Rows from expert 10 of block 3 of the audio encoder, named by matrix and row number. Rows with one number belong to one neuron. Each number is 128 + 32 x the weight over its row's rms, rounded and kept within 0 to 255. All counts start at 0. Numbers have three digits each. After the name is the row's rms in percent of the matrix's.
# up: expert up (encoder.blocks.3.mlp.up, 16x128x128), inputs 0-127
# down: expert down (encoder.blocks.3.mlp.down, 16x128x128, transposed), outputs 0-127
up.37 103:092179077132134108103150173136153071127141126118127116099130098109124069090092142129137138096159100183119164095140123131131204166080140099131071113131129113164112126158126086141131104123158134088094106103116145132128127151127150092139136094112091198181121099151153146132136140076139156101066093144104114204180119133188039186109043118118139103099158074141139118160063071127142176125163
up.38 097:118101158157220136100069123158115163138157164110152103146153124162157114148130108168132151104129126159104099138180118088122149162147064110136133181117149103128169149177072175194060085153160127057104100156121073139116114168139150126119090105122093184102106141101135130126131194106140081169170164093104056184142148119106112137137116126113160140120161151190137132052114166157132116090158
up.39 108:156166151153103098125152150128114123163096148153062158132153166102093125103084110133057150189145119139054195130126211173157081081152085167164070133180123131135125089144128133135156204089084105084148174136126103072140154105138069153174147153152129116133100150145143141070134134124146123108138152118123133127125090098130076146147140062145089099148111094089170126129109187144182104167139
up.40 104:114133123108123133121096149095173095098172123120167094128126126089099128113134090141204139133150113143146072133152086106137153102136155158125173164114121079109126171108126129118072092133128240104113157098132125152079102188176156162185129123073155196138126090152115118067107158148124161147078124182141108136167125130166137122098087146126168157112170151166148156165170062136087118096217
up.41 081:105097171103088133131123120168125092215123088060108154104096141107144212147159144103096125157145072164124190058113102136151138099101127195097124106082142147157111115145154101128140074153113114140137152134091118107067089087087125201160123141175077167127125133063162185131057094137097182125120144132142066118112168141158180159121148113135151132106135130091094090149136115112125136129154
up.42 120:115106119135082135084194127103083137190141162155099085112147107169131104118081090163093126109159161094066132128124230193161048101145105153147196100190105162144103160120154171132123133137132148143160169111090114127146148150113126139154127100112091169099132159120140128133157119144112090055081143153120147202160090064151057147127117136139139105151126104152179119130121147160178148135147
up.43 108:181120165112086129140127178103178109114177114103109052120095037122114140104133105151134111098107147158099099137037145129116143131146147124176185142131144110121130172129137157052106122096163118116117119118142152148122150158135136143156182128130100152154116105107167105181152107139159126141087069165188150118185114180134060130134088103148193206167141150152148141189173144156158094113091
up.44 091:140111123160140082140107145104192145186139122127122092117146117058135144082147120109122134118134078161111186096113095173127145148138172147149087150161074059075124152138117204102120098054120215084098113102116099121188118087119162173130167066152086154109124056160107192125104119168150140178113150091138109149114117121165073167159135124178121121128130093093118114146140119133080146127128
up.45 082:104119081088086149127125169101178047129130158146143164126122096105161167072094138122143132102122067109179088112104120149157073093098085157115106120129128116101128106093125156110132098113090106085155111135084158035116151135081107099103128141056143109072142134050127047109117050092169130069136095129146135131149139110136119120154135119098083181172144099127138141112130078101126108122062
up.46 108:090114149132143131084124100134122100190099170118104086075143108124153125097136107097065140135157163134094150151108186153128044073163130104119117174167139145148126112107154128123085070172128172179147129123108137080173176124104151141110128126159115195068087154148123203197124145085105146099092098130124127122174141045152118148198161144102143109143102086109161127095143189141130171106116
up.47 109:147136139166113108125220128128108099159112103157081100084168160103095120054122085121142112165165074145153170114114158156131120125176096126110095105095104122138151236091154121120213129112121149102153138087079169131169104057161097100109142116102152095168114080142135134133121120168063125158091140127150087164082073093170133123161094149114179088098106098098153132124137117154118165130155
up.48 099:105129113126098121093124147129106127136134110107188103169196134111142096126141184136153053160138136168200158115099146108123140146121101096156139176156119161076147156111089121149074105132099157120171138069134143101138151160122173124102149100082141195172168146056107116121096147138173109134171137165126171044121111094119172142145045151138124125156183115123063110043124134152089153149113
up.49 099:123071135123175204146177135158156063150121118167126109118107142092152172103158103112154134111144088202112126162113071138123120135154118153154108141103055113127115176075195065076107070140092141113126106118128149128135082138110146147133140057141185079124123104134136189102135111198147183110123160110099118069096181097120147092135136099169153169109125111115133129120154148059112103080105
up.50 102:165187175164105097113141148125110123139121161101157092119130109167098115167147044168106165078171158111076124124060116132134127114134145106139150131129127109118081148152112073038090144163172124094130124139076149162144094184062131125116140142134130137163119172104129142130147099145108071120092156184187143147150177123112112124103102162096126168093148192171173159191199143134178133098151
up.51 095:169137100180177116133179040108123104112160183149163081127093156114107103088160126122168130088174110158091161119127126180114092128158094115099109137143112097106141191108112109126137074165131158151062133082134147191124104097090102084152170077153132104062112117160107131108125142155112077125067069116104146152117150089135156106163159125173166140129075100131160162118041074122136138144116
up.52 100:139106083091203161159128121120122131125133146151070205110078104122104142173167159152163100150083096108140110109107119153089131122134170195106099064181103161145163099126139095136143205117092041144161225143137132142115119110053088147106159116140126092091137121113147124116126118155187115136152128093160151120124184143140097123103146119081113149170125168101169109118118141104092060133096
up.53 103:128111109159029080061134170145064145159074109143105040104126142134127123158105103090131093065192159154112187154108173134152089110157158110152096165132114109137160125121115178111128122157156118116132140078083103160149144108139111116138176077194119156116120164138123175145141145147106067142095085128037115174175086113103151147138130175111106092132143134149162119120160085128145143130095
up.54 112:135177144084102151147147184126119087119089128211114134108101098145153181103165169144123153182127059120190210119141126097159162101142129175128122109164117187104097115124102105161190076139088074098125106131060119090129158152188114108103166167092082089137146154093131083173093102116161148121191118149127139085132083100158145126156106153091097139118122137064116102163113119114146149153103
up.55 119:182134127148092094132139143079144186065116126154157138094091089117158149120126115169044102115164094128174156150100098150139140152142094144151147145138118158109127155070129099163105053134098132124089093055082109111170136184144187040138168143114132114108135142159097094180124159072144099105156187154130147154161121098113134161167090119148151159142086097077185121090150141117129166169095
up.56 092:107120093114151082173099063148177127140087170123087082163076147128168125143130100162121152103118120126088132153112098152174059142182081117131097161176149151134152146142093150160095101144187101126115174141102100133098140129052102084177213122167091166130168114090177121149149150139103201111115140163138110145114145128114102112141087074067159182150154159122102095098124167124087084107146
up.57 101:114085130117168155154087084098103124107119154167149112157111177141161124183160129187173118093093110128146123139119117125139114083159082084127141206106138146081128128189111139146066144128071121123122118133166058165027131153099111145117142131115121152137157133094117137126143141159216106131171109118105120116187143149175168148074167109101135156114192178149108098095119093122035126131118
up.58 096:115147102127134103098117127076166071117075125196161055125107186105188106136147124162083125101147117158149129147129134161160101137112108076153085162103116113169131110124138134131109112168154125133119099133093114130082157166039102145130109114151129125102141137083196103154082114119157088125082085137061063160171179145158123165129135123162111191137132152128114172145043099152109153084063
up.59 114:069203188135136074124039119154067083141102146079107136133097107152114148158087089167101157070089138052108131100152088120164112145100171143147152133176099140057123128189082146080104176149143155053118121113139143091096118131121144129164140100110152147150109106102130161083098125137118137146114155171137129177125181122160106127126091141100083128080173145142074149159128117141171090123129
up.60 092:146142147163110129133116174125106112114152102128119140064135119136108141130124107089063041177162092112159163080155169153123137078141118158145100152177103175174188174115115113140143137080054130122163143142090115098195134123173117094131127096094105108079120057148114090114113134136132134152153157084141025140123127123126072100188087161162130120160128056105148106075141139102085120150137
up.61 108:158112137075100105114126112135110120158128121161166110076110183149137123161163116167116152105118077133084116154099153134121165066113122067113137121218090121127128111107125054078127165159202070123155128092148165111106145157083064121127141117096103196126099138158150132066136070122083138105152067127136096083105146168166133154188140136128124112105136145140144196171168088131104181172125
down.37 097:154134127151130137073078057164142141148103106109100124086130135094121171129107142123169117065116102032117168165102172130127125122133142130132165160126082145171129155202076097112057087130120091168115116075105166081151148141148133129151137132119114162152142163075131042124164072107155150114093134128206100081083144127115120171143120150133128122123049131149166114154109201113133118124100
down.38 090:145145102136127125145100159198165113094060167158125141169171126132099113117050175099111107130128120172127128149126133159123120105121095121092173155135224160098115126109117113149052139125103121128070118111130165097162148109136123091099122152186156155175101093118168071151152142055166093156131068112133147121106122117130150144151118150094143118105075132156191187075134119139163027104120
down.39 110:143107101173144098132174111128116132137115157110108178106117164091123120167174160091128108097142112102107109081125126126105133110153147090104118189122094113121083074077163125092096176132145130136101146091172186166158136146144139139077109157154174117138150146089154073083075028148122099168073094144120147080109136159129142110156141071189113144099146096080145178139109092120056167209147
down.40 082:153085089125195185122152077123203061136072108094114133084168152112169136120110140084148112056119118141154168199096108128154131080140081193086185145127102063128167116212118096186098118099161110108104115126087139138132101126120126133132155123099173155179148136067136096112135119086120144124122117115113087152090090080116139138150094165086171114141098119116149115123139146151152072103139
down.41 094:173074080181097139169121206079111141085172109041156071107171179119086144128108110089162116137139107151139145141164153124106121133125152105149127122135098144135148137096185113159189094149229110110139127117148095132105170094147144058127129117169126082116114126135093126139089178179149143107169123105125140133121103139116091126131090131117106135073157155089106120162109140210154063097175
down.42 114:113178154101104098095105084053145135141146143119132135101113152129113071162110087111130156066145086094143155069160163138139105109128075110147167163122045137094104106098151134122122144111135107132119146108115144176121107124163157100075105156140078112173164149131131119164084099167087168133089145111163123120089193103174113088203188113120110137100153125127138152152114149076117239184097
down.43 116:190096197107166141164139070113181131182090124112096053091139132119135135109161121127130111120112140116105122097122115108157145113141077120130111125135047128117147127238126142081073130103135137109149113079119122144057143145169151111078106098112100212145141143136115112123132060119084139136111074087158118066091139153120104141144143098155154140160112139125096092175091118117150171061079
down.44 088:155108100168143092091110064155116114177155127083085126128142180097119170099190120093155131105103145118179131189102113161131072132135124160112108204082133100072086094200142105138096115164150093122131133125146159160119150170128132082196113164154173122187110141101185087132105171134094127109099117034151155079156102110113085132149088152111097163142089131090157135167105165117133124103120
down.45 093:086174133168124141168129125114186145108108144077110025091137118081117132135159099103156143112159130085133123175140180113126143136087110082174156140136125140163149164111112103173111128130130125078248117126069070144100138137129130145124108125103101126105145104152118048144101141121168156074155103150160146122133125189072151140088133140139096106090134110108062079143103155170183187109120
down.46 110:113183158120157073171070130130120105143183116109142142117125151115125101214114155163112086166126136085174121062132157160116157130168095130108140145128121075108071162078143116133091166119130132129194123125146109224089117142153166094134135119143095128094101161148149122138132131120108104140064116174149105164127133142111107092139161036170108147110130106098172140144146093056112221136166
down.47 096:194083067147126107056160133120046126106156120141101145090179078166125159104126103109124089087129110126174143146102109125122120160106101101163087200130123140090131058198155128148127206107107134144118150114149185131157113166134078093147135148096136122146127151111144102115123173081109135119135087082184191119099127121129135104132172189115069173100084083121076132159162137112152099156115
down.48 096:135180134073199143129141130114131117112084150153115113120170084088164133119109223074112140138110145141174090106155154183133169116143096131102147134098125135134115156120082109154057131109101156072153106121137138107144171164083141096102128109094183112229115113121177112146112150033136174149109105146089153112078180077128146137120105096085084108174070116122158131117118149123159164140114
down.49 091:126090063138153117092174154110110109106079092123139111084118095130131202150166144112183148121107158179168147186138070075145176114134114109088089130095117176080154107169086084157066107225218150119137091132138092112109171122127140092090151147121190108118136081088135121135147181125139130084141143131122138089141121164082160131131096151128085125140123120097138161178142125114113099091173
down.50 109:117124109146164128111098107074132097179104106091118051053120112101115137131119110131124082115077113088141151126150144071190138098142105183124125145133069073175141174201157106103112027130145079142108114083115106147090125115095130143124142101150112148122169173146139151107149083117097130134162066108150098114085073107093060156145151159105128100074094163120141111176176095162152141113123
down.51 089:141147093140150111060117151164112105160134130130073116056107150168135189132122105111136130123117126115138128121125150157161173189160114116111120155130159132164119106184123088132050111215122139157081112097176118139150140166130112097094104132134134176133148179035156031135132119106140120146156128083132149141094115111153138118141103140139092200128076085145139216166131143084129071102103
down.52 107:119120154107083146206127174131197152159117153109130142139127104183143141145164093087202185105155140184188097078138158127115151150127123117158068072172081154159118158110098096186207116118167174067141117172124125140113161134124124116101140088126109142183121126160121164141135095177111146143158139172114114110076116191114132122139125074130101103071147136115089111110088076176099151135104
down.53 101:131130140122173059141112126155149130149137150109109163098097098155099145156131128168164158120114108148118141065126097148154188128189071099134132146101090102152119143197167112113121148125108138177163091118093085255162146174182149125094104175145154134170146154116173132127078135152132090098136138140129131179095170185093111120115113094135106166103056141137124139159121126060096177170135
down.54 100:172148086181140088114176147136080198036109139109142061120111143159086126104136105149175147096122084092176152168162101126164135194098139065112113168138187112162203122137126117172177166189151142110117087106118131128151195142169139096103108147136095149075145112101119168119127168081190139087142163141158102123133103148116143160076126138120139114120184152133139132126118149186129122116133
down.55 094:157142110104178164111163110130106153162085106181108069073102112146122158116058145127104148175075065083178136162176145160159184160113078099099168168106188157160146094105120125115099154160135133139132114120111119119140151139103096124112128108166213155094089149097137155182126169052202160101142141117133158130166130120123136163075130159097128138051105143125166146130128174113173113149145
down.56 104:165131139112130133162110133171124176163158061119141190099064156145099138119098158091123128146131147093119064078175178112109130103130126093062147116146110123128158144078114073149117134098092160106100129082108169130101174137105110162171108174179107153163109152065168083181162067093145100173136075119131125144125134108168155098050076113135165181165141109142151107094123148101146092078157
down.57 095:154102110112148106135106201140140082087099140185100185132186099133122070134077194138156140176155152190122121145134147134111091132174150149073108131121192110127130158079097109153112135150094133113116129123147165104101145153120136144183155146117195159195129105106133037157146161072127143149145041094147177108098090094166167110125120101100132118160102115145171137138119153168157087174119
down.58 097:100201150122125120112082138120128082188116111133107166133138173112071167163132126175135106088164090104072139027127167148147157121148035136120171110166115148194055121137089101114073157158102127094193111134089131142114125161125183134139158155136093186159125165134091105115113127164169159133133125111173126135111117121148189111126078128112150144084125101086091167152119128074109115157117
down.59 110:140134177105116177171144106159136072118171095129069143157088195121145058117122092139097121087150145092126166130145134105140087091146154180091148110142159147124191179159119112161127077108107121159050125102049161079135148104155138186114113121138128146175217183105152116168142168101140088165170087107092112177148105116103093092136126147139160086111094164126129125140127156174147133151099
down.60 094:170077173159077175101137154125038152101145124163118123106204158164093142118130106099142135108150112151194135204108149139098119149127108089106135203163149117085133125155130125130123173086141127119136126093178185213129097125120138131117112170156144108142140182169115115190143146086139137140136119128149162051111137149115119148151163179131078115074081170113145142169123148153125118207145
down.61 098:176159172164131168181151110108111122142127125117118067125154079138130158116105108171117076151095102071170169146169106108154172138128154126151123139167145165179164137164071108194120104119225143168204130145120123100055137162148052139117123125168125170122165165165132141103131117142093080121170124121147107141120096118094142175183147112145129122092082170133060134141161173161123128079144