A small encoder-decoder audio transcriber, trained from scratch.
Training: soap at rate 0.0014, 4200 steps, batches of 64.
Rows from block 9 of the audio encoder of a small encoder-decoder audio transcriber, named by matrix and row number. Rows with one number within an expert belong to one neuron, the router's apart. Each number is 128 + 32 x the weight over its row's rms, rounded and kept within 0 to 255. All counts start at 0.
Before each expert's rows are labels from the 100 clips, of 14976, where the router gives the expert most weight on average: "top examples" is what is common among them; "loudest band" is the band of the loudest frequency at the time of the peak. Only what is clearly more common there than usual is listed. The data: short read English sentences (LibriTTS-R). In brackets: how many of the 100.
# router: router (encoder.blocks.9.mlp.router.weight, 16x128, trained with AdamW), inputs 64-95
# up: expert up (encoder.blocks.9.mlp.up, 16x128x128), inputs 64-95
# down: expert down (encoder.blocks.9.mlp.down, 16x128x128, transposed), outputs 64-95

# expert 4
top examples: the word "said" (33)
loudest band: 4000 to 8000 Hz (60)
router.4 [143 108 161 113 118  85 136 118 194  86  98 164 158  78 121 172  83 187 119  92 132 102  95 157  79 148 158 117  88 102  97 164]
up.0 [179 144  72 114 101  73 122 144 134  93 106  98 160 110  99  63 110 177 137  91 134 142 134  91  83 128  87  86 125 146 139  81]
down.0 [129 174 157  75  95 126 124 127  75 142 126 109 230 158 106 126 106  89  67  96 120 165  93 192 103 139 174  86 126 129 138 171]
up.1 [136 155  78 146 126 133  96 151 140 126 142 176 106 170 125 114 154 142 120 122 157 108 139  55  95 146 132 109 117 127 155 157]
down.1 [193 102 167  75 109 143 151 156 146  93  97  61 191 138  92 134 121  80  22 125 124 170  90 137 146  89 134 111 111 161 138 100]
up.2 [157 149 161 102 150 167 128 118 154 114  81 184 141 147 109 133 110  96  98 190  93 102 112 136 136 167 170 120 155 165 118 120]
down.2 [126 147  70  98  83 159 133  50  88 154  79 127 146 138 116 112  90 162 164 141 119 154 163 157 172  91  82 157 114 149  69 125]
up.3 [ 92 138 106 128 162  83 104  79 135 125 173 138  58 157 171 146 131 114 137 155 116 208 205 153 130 155 136 113 181 100 105 129]
down.3 [134 119 126 132 172 188 129 139 133  90 111 133 175 110 132 116 112 109  92 159 148 104 128  66 153 201 141 133 112 156 100 129]
up.4 [125 138 164 159 103 175  73 101 130 123  67 152  72 152 111 146 108 121  77 109 131 172  91  61 128  95 158  95  88 184 154 200]
down.4 [138 187 137 103 116 126 141 118 119 116  99  36  76 125 117 166  79 141 135 113 170 152 122 102  99 127 116 153 194 111 105 136]
up.5 [129 120 123 110  92 126 171  75 128 131 115 108 133 105 113 157 114 169 106  97 135 198 100  77 136  78 183 197  95 127 141 129]
down.5 [153 115 176 181 170  69  87 156 137 177 150 130 173 100  95 175 163 111  93  78 153  97 108  84  78 123 129 119 107 125 115 155]
up.6 [163 134 145 106 198 177  99 141 160 139 147 112 115 128  90 129 100 156 134 179  87 129 133 117  65 164 133  79 159 112 151 108]
down.6 [113 139 106 163 171  76 166 106  87 132 135  90 161  40 183 113  92  86 112  82 132  92 164 141 155 148 113 168 151  97 117 179]
up.7 [155 160 133 122 145 133 183 115 108 139 158 141 163 134  97 123 146  93 199  90 140 120 104 142 128  91 105 143 115  89 127 136]
down.7 [154  98 180 135 194 117 121 124 149 178 156 170 100 175 136 151 136 110 139 106 118 128 103 121 136 121 140  48 148 158 153 164]

# expert 9
top examples: the word "no" (26)
loudest band: 250 to 500 Hz (49)
router.9 [121 166  92 174 119 148 133 146 157 185 124  45 134 130 134  75 159  87 145 131 146 149 103 213 172 165 171 104 135 119 106 176]
up.0 [ 96 118 166  98  66 138 161 136 133 104 133 164  92 119 112 172  98 156 120 130 108 126 111 118 234 162 165 128 120 140 122 124]
down.0 [166 100 150 159  87 141 121 158 152  93 115  98 133 135 110 114 129 139 104 129 140 163  92 145  87 108 142 112  43 115 170 133]
up.1 [ 92 162 101 119 162 125 131 118 137 127 180 134 120 101 114 125 177 165 133 148 142 114  91 187  98 159 181  61 138 118 134 165]
down.1 [129 134 106  92 136 132 126  92 160 158 122  97 111 100  76 141 118 140 146 163 159 160 148 166 150 170 136 165 113  53  77 134]
up.2 [ 93 168 118  85 160 120 117  96 122  92 148 146 173 153  61  82 138 106 171 142  82 137 106 135 196 175 138 126 132 122 159  82]
down.2 [179 108 126 116 131 128  92 152 131 147  69  79 106 106 109  77 134 116 128  83 235 155 104 165  83 160  77 158  95 148  88  85]
up.3 [ 84 147 132 133  86 147 193 165 128 101 135 114 109 112  87 141 123 102 170 144 150 156 136 136 128 134 122 152 188 119 135 103]
down.3 [180 117  80  93  65  77 130 173 134 138  87 182 139 127 145 130 128 105 110 149 195  92 117 159 157 131 114 128 141 152 143 118]
up.4 [129 134  86  97 142 185 170 109  97 190 135 117 174 102 133 158 109 136 174 106 104 110  99 188 137 126 133 175 102 185 143  42]
down.4 [150 174 133 134 125 144 150  58 117 105 112 111  66 161 139  74 104 148 129  90 111 170  60 160 126 153 165 117  84 110 127  61]
up.5 [187 133 143 108 171 145 111 152  71 159 155 106  96 198 160 144 143 125 138 105 107 162 187 153  77 160  93 109 108 110 105 161]
down.5 [172 147 116 122 132 134 136  99 118 139  81 162 145  71 121 133 166 159 130 130 112 102 139 132 138 132 102  42 133 156 135  73]
up.6 [114 124 116 115 147  97 109 140 133  90 114 123 118 122 137 145 156 103 111 191 159 139 172 179 178 170 175  86 161 151  93 178]
down.6 [117 151  71 114 118 119 152 153  88  58 197 101  78  56 139 106  94 156 133 114 135  63 122 118 167 206 118 104 187  95  81 167]
up.7 [116 134  79 112 174 194 128 118  87 143  78 108 107  99 123  90  76  75 144 121 104 131 125 196 115 109 201 157 118 156 179 116]
down.7 [126 167 181  79  89 121 129  85 157 147  95 115  92 146  87 115 164 116 163  70 119 176 118 125 147 149 139  74 151  94 147  60]

# expert 7
top examples: the word "you" (54); the word "me" (25)
loudest band: 250 to 500 Hz (36)
router.7 [122 113 122 137 107 122 115 117 145 203 120 163 169 117 157 181  96 150 129  93 112 129 140 158 119 118 133 112 104 167 161 150]
up.0 [127 126 155  97 170 101 187 150  99  84  98 145 114 121  84 168  61 172 149 106 111 138 142 164 100  96 105 177 106 123 149  77]
down.0 [135  78 174 108  84 124  73  57 105  79 121 153 143  89 132 147 114 166 164 109 157 106  91 123 106 143 101 125 170  52 134 108]
up.1 [ 85 147  71 104  98 146  99  83 113 154 122 206 146 163 125 177 137 142 110 130 108 139  80 118 135 145 164 131 115 129 173  42]
down.1 [106  84 137 121 103 154 156 109 150 137 145 144 128 104  87  88 151 127  68 111 113 197  95 180  84 139 135 117 127 139 116 123]
up.2 [148 131 135 160 114  67 163 136 107  96 120 102 122 119 133 106 217 134 123 154 140 107 125 134 182 115  95 106  83  94 180 162]
down.2 [ 83 148  85 140 144 116 117 130 143  62 112 123 122  94 145 129 174 132 110  94 154 127  48 197 138  92 149  97 139 150 129 138]
up.3 [115  87  51  92 120 158  87  93 102 116 100 175 158  67 106  64 122 102 153 143 147  99 110  90 133  74 178 162  87 136 110  79]
down.3 [113 155 113 175 124 145 108 124 128 137 159  96 106 122  98  58 137 171  94  97 164 124 126 201 168  99 103 141 131  82 114 141]
up.4 [103 134 150 118  99 142 108 167 129 111 139 114 134 153 148 115 126 149 128  76 121  88 209 114 160 126 148 127 165 173 114 162]
down.4 [175 181  79  78 120  85 133 126 139  97 152 118 142  89  67 137  87 137  87 116 124 118 126  73 144 230 148 133  66  93 112 140]
up.5 [109 117 123 171 198 166 128 105 124 125 144  95  98  70 129 180 118  68 110 160 108 170 140 192 139 137  94 171 138 149 147 141]
down.5 [100 123 113 117  98 112 134 123 119 100 189 108 142 146  85 157 142 171 146  69 167  87 110 121 146  83 119 197 142 136 159  72]
up.6 [128 127 144 111 125 144  93 109 102 150 149 132 131 128 125 128 126 121 133 156 104 141 161 133  79 107 161 141 162 122 108 135]
down.6 [139 115 101 156 115 146 139 113  76 211 111  90 157 160 130 146 120 162 168 131 119 158 142 140 102  86 101 102  80  99 153 160]
up.7 [152 161 160 131 146 193 128  93 123  70 112 151 118 189 124 142  95 116  58 163 163 122 171 174 126 117 121 114 104 157 117 150]
down.7 [129 146 143 164 124 162 163 132  40 105 149 124 119 140 149 132 103  85 103 141 210 115 133 131  98 105 124 115 107  89 122 117]

# expert 15
top examples: the word "the" (56); the word "of" (25)
loudest band: 500 to 1000 Hz (25)
router.15 [139 104 162 133  97 156  95 133 118 128 106 145  89 170  94 162  86 135  91 167 166 120 151 104 105  85 189 149 130  81 166 142]
up.0 [123 164 120  78 126 117 112 149 122  98  88 162 143 172 102 103  76 136 116 117 116 159  83  94 146 136 113 104 161  83 128  93]
down.0 [146 146 106 106  91 128 134 105 148 117 159 133  98 126 124  99 130 100 112 131 139 108  92 102 151 109 128  85  69  75 133 164]
up.1 [109 158 148 141 107 160 185 159 163 152 134 169 131  90  75 102 151 159 156 175 136 171  95 128 192 104 145 179 181 140 133 124]
down.1 [189 110 139 124 143 167 124 117 104 144 107 113  69 146 168 159 158  91  88 159 151  77  99 139 172 135 172 123 124 116 192 130]
up.2 [ 97 123 171 152 112 118 175 184 182 144 134  76 127  94 149 160 126 144  91 137 137 103 123 179 123 132 143  71 110 101 123 155]
down.2 [110 107 125 117 103 140 170 109 124  96 103  88 116 142 167 108 157 150 150 155 134 134 133 118  99 104 155 156 158 156 112 111]
up.3 [187  89 171 157 129 120 113 191 183  35 140  70  73 114 133 135 113 139 157 145 155 129 135 135 197 107 197 158 203 118  94  98]
down.3 [103 110  84 146  98  73 118 151 124 111 114 130  91 160  78 118  92  93  95 117 116 128  75 102 155 111 114  99 102 127 194 157]
up.4 [ 59 109 147 115 151 146 119 159 141 141  82 169 114  82  68 176 115 137  88 108 169 124 128  98 116 110 151 121 200  79 124 143]
down.4 [ 96 100  91 139 111 107 143 162  68  96 109 101 159 103  95 120 165 123 120 119  60 156 133  79 172 124 177 184 140 102  75 163]
up.5 [160  99 109 121 106 115 148  83 104 124 132 115 104 110  98 148  94 165 155 107  51 133 205 121 119  99 112  77 118 175 148 142]
down.5 [ 91 134 136 140 150 160 103 120 181 112 129 192 109 148 128 143 120 145 120 106 147 160  70 123 123  95 136  89 172 102  96 139]
up.6 [110 141  98 158  79 113  75 121 103 100 127 105  83 186 134  96 168  88 111  98 103 171 199 102 128 102 147 154  72 220 132 134]
down.6 [122 137 152 158 120 124  92 125 164 131 146 182 122 156  82 127 150 105  87 146 111 151  72 200 147 115  59 143 138  87 120 124]
up.7 [129 120 133  96 140  89 116 152 144 129 140 175 152  93 110 162  99 121 124 101 105 124 116 110 114 113 146 139 123 134  85  81]
down.7 [ 92  90 112 179 113 136 180 117 149 109 124 152 103 121 131 123 147 166 204 138 139 195 112 106 109  67 129 142  56 138  89 133]

# expert 1
top examples: the word "i" (41)
loudest band: 500 to 1000 Hz (43)
router.1 [100 106  96  66  99  82 142 136 186 115 103 134 142 171 110 105 142 126 128 115 124 156 100  45 118 163 112  81 169 166  74 106]
up.0 [125 151 116 152 138  92 122  63 132 176  62 202 139 186 169 136 149 137 103 113  76  92  62 128 201 185  96 115 122 200 141 133]
down.0 [ 92 101 118 156 121 175  60 189 110  66 178 191 137 169 126 141 130 184 127 158 101  88 112  65 151 140 145 156 118  90 154 153]
up.1 [158  73 152 110 153 194 120 113 110 100 133  85  95 183 154  92 123 106 147 123 132 124 194 145 171 160 138 113 166 121  87  91]
down.1 [124 150 109 169 143  87  67 120 121  94 152 163 130 130  83 157 114  81 172 168 100 135 117  99 155  87 125 122 133 139 107 118]
up.2 [190  99  91 136  97  92  79 155 143  67 146 132 209 123 152 105 164 140  93 133 124  93 165 122 110 112 151 178  95 148 110  92]
down.2 [102 138 129 120 119 155 112 120 163 146 136 150 149 160 133 123 153 129 113 155 148 132 102 126 200 108 130 128  89 118 203 131]
up.3 [148  92 140 116  68 113 144 192 147 131 138  92 173 155 181 156  77 144 150 155 132 159 141 111 115 112 144 110 136 109 132 146]
down.3 [ 52 116  98  90 172 107 103 158 136 157 130 130 136 145 121 124 161 101 118 157 120 138 165 131 156  93 155 117 132 126 107  88]
up.4 [131  86 154 139 138 110 141 138 125  75 115 126 103 124 127 110  86 168 175 120 121 121 157 152  92 164 105  97  91 108 140 113]
down.4 [ 55 198 133 130 125 140  91 147 126 105 121  82 115 101 118 119 185 134 148 118 142 165 132 116 150 138 122  97 194 127 115 146]
up.5 [144  93 200  88 132 150 138 151  79 172  81 127 144 150 118 168 103 143  85  99 156 128 156 150 207 191 126 170 116 163  84 162]
down.5 [ 53 119 127 168 137 160 106 114 122 136 148 112  93 107 149 160 134  92 107 162 112 181 104  94 118 132 145  77 130 112 166 109]
up.6 [109 121 161 136 108 178 167 225 134 114  90 120 110 165 146  75  92 175  70 166  96 126 123 131 146 182  78 103 116 142  96 141]
down.6 [ 90 125 124 210  83 134  48 129 146 143 168 152  89 128  95 186 150 125 119 137  89 144 132 147 147 121 110  97 109 162 207 123]
up.7 [ 99 165 120 131 102 175 163 171 152 140 194 134 131 109 134 112 138 176 145 134 197 132 102 171 173 128 110 163 159 144 171 117]
down.7 [160 125 126 127 171 111 147 110  91 139 100 145 146 101 162 135  97 148 155 122 184 136 147 162 162  76  86 134 167 178 144 159]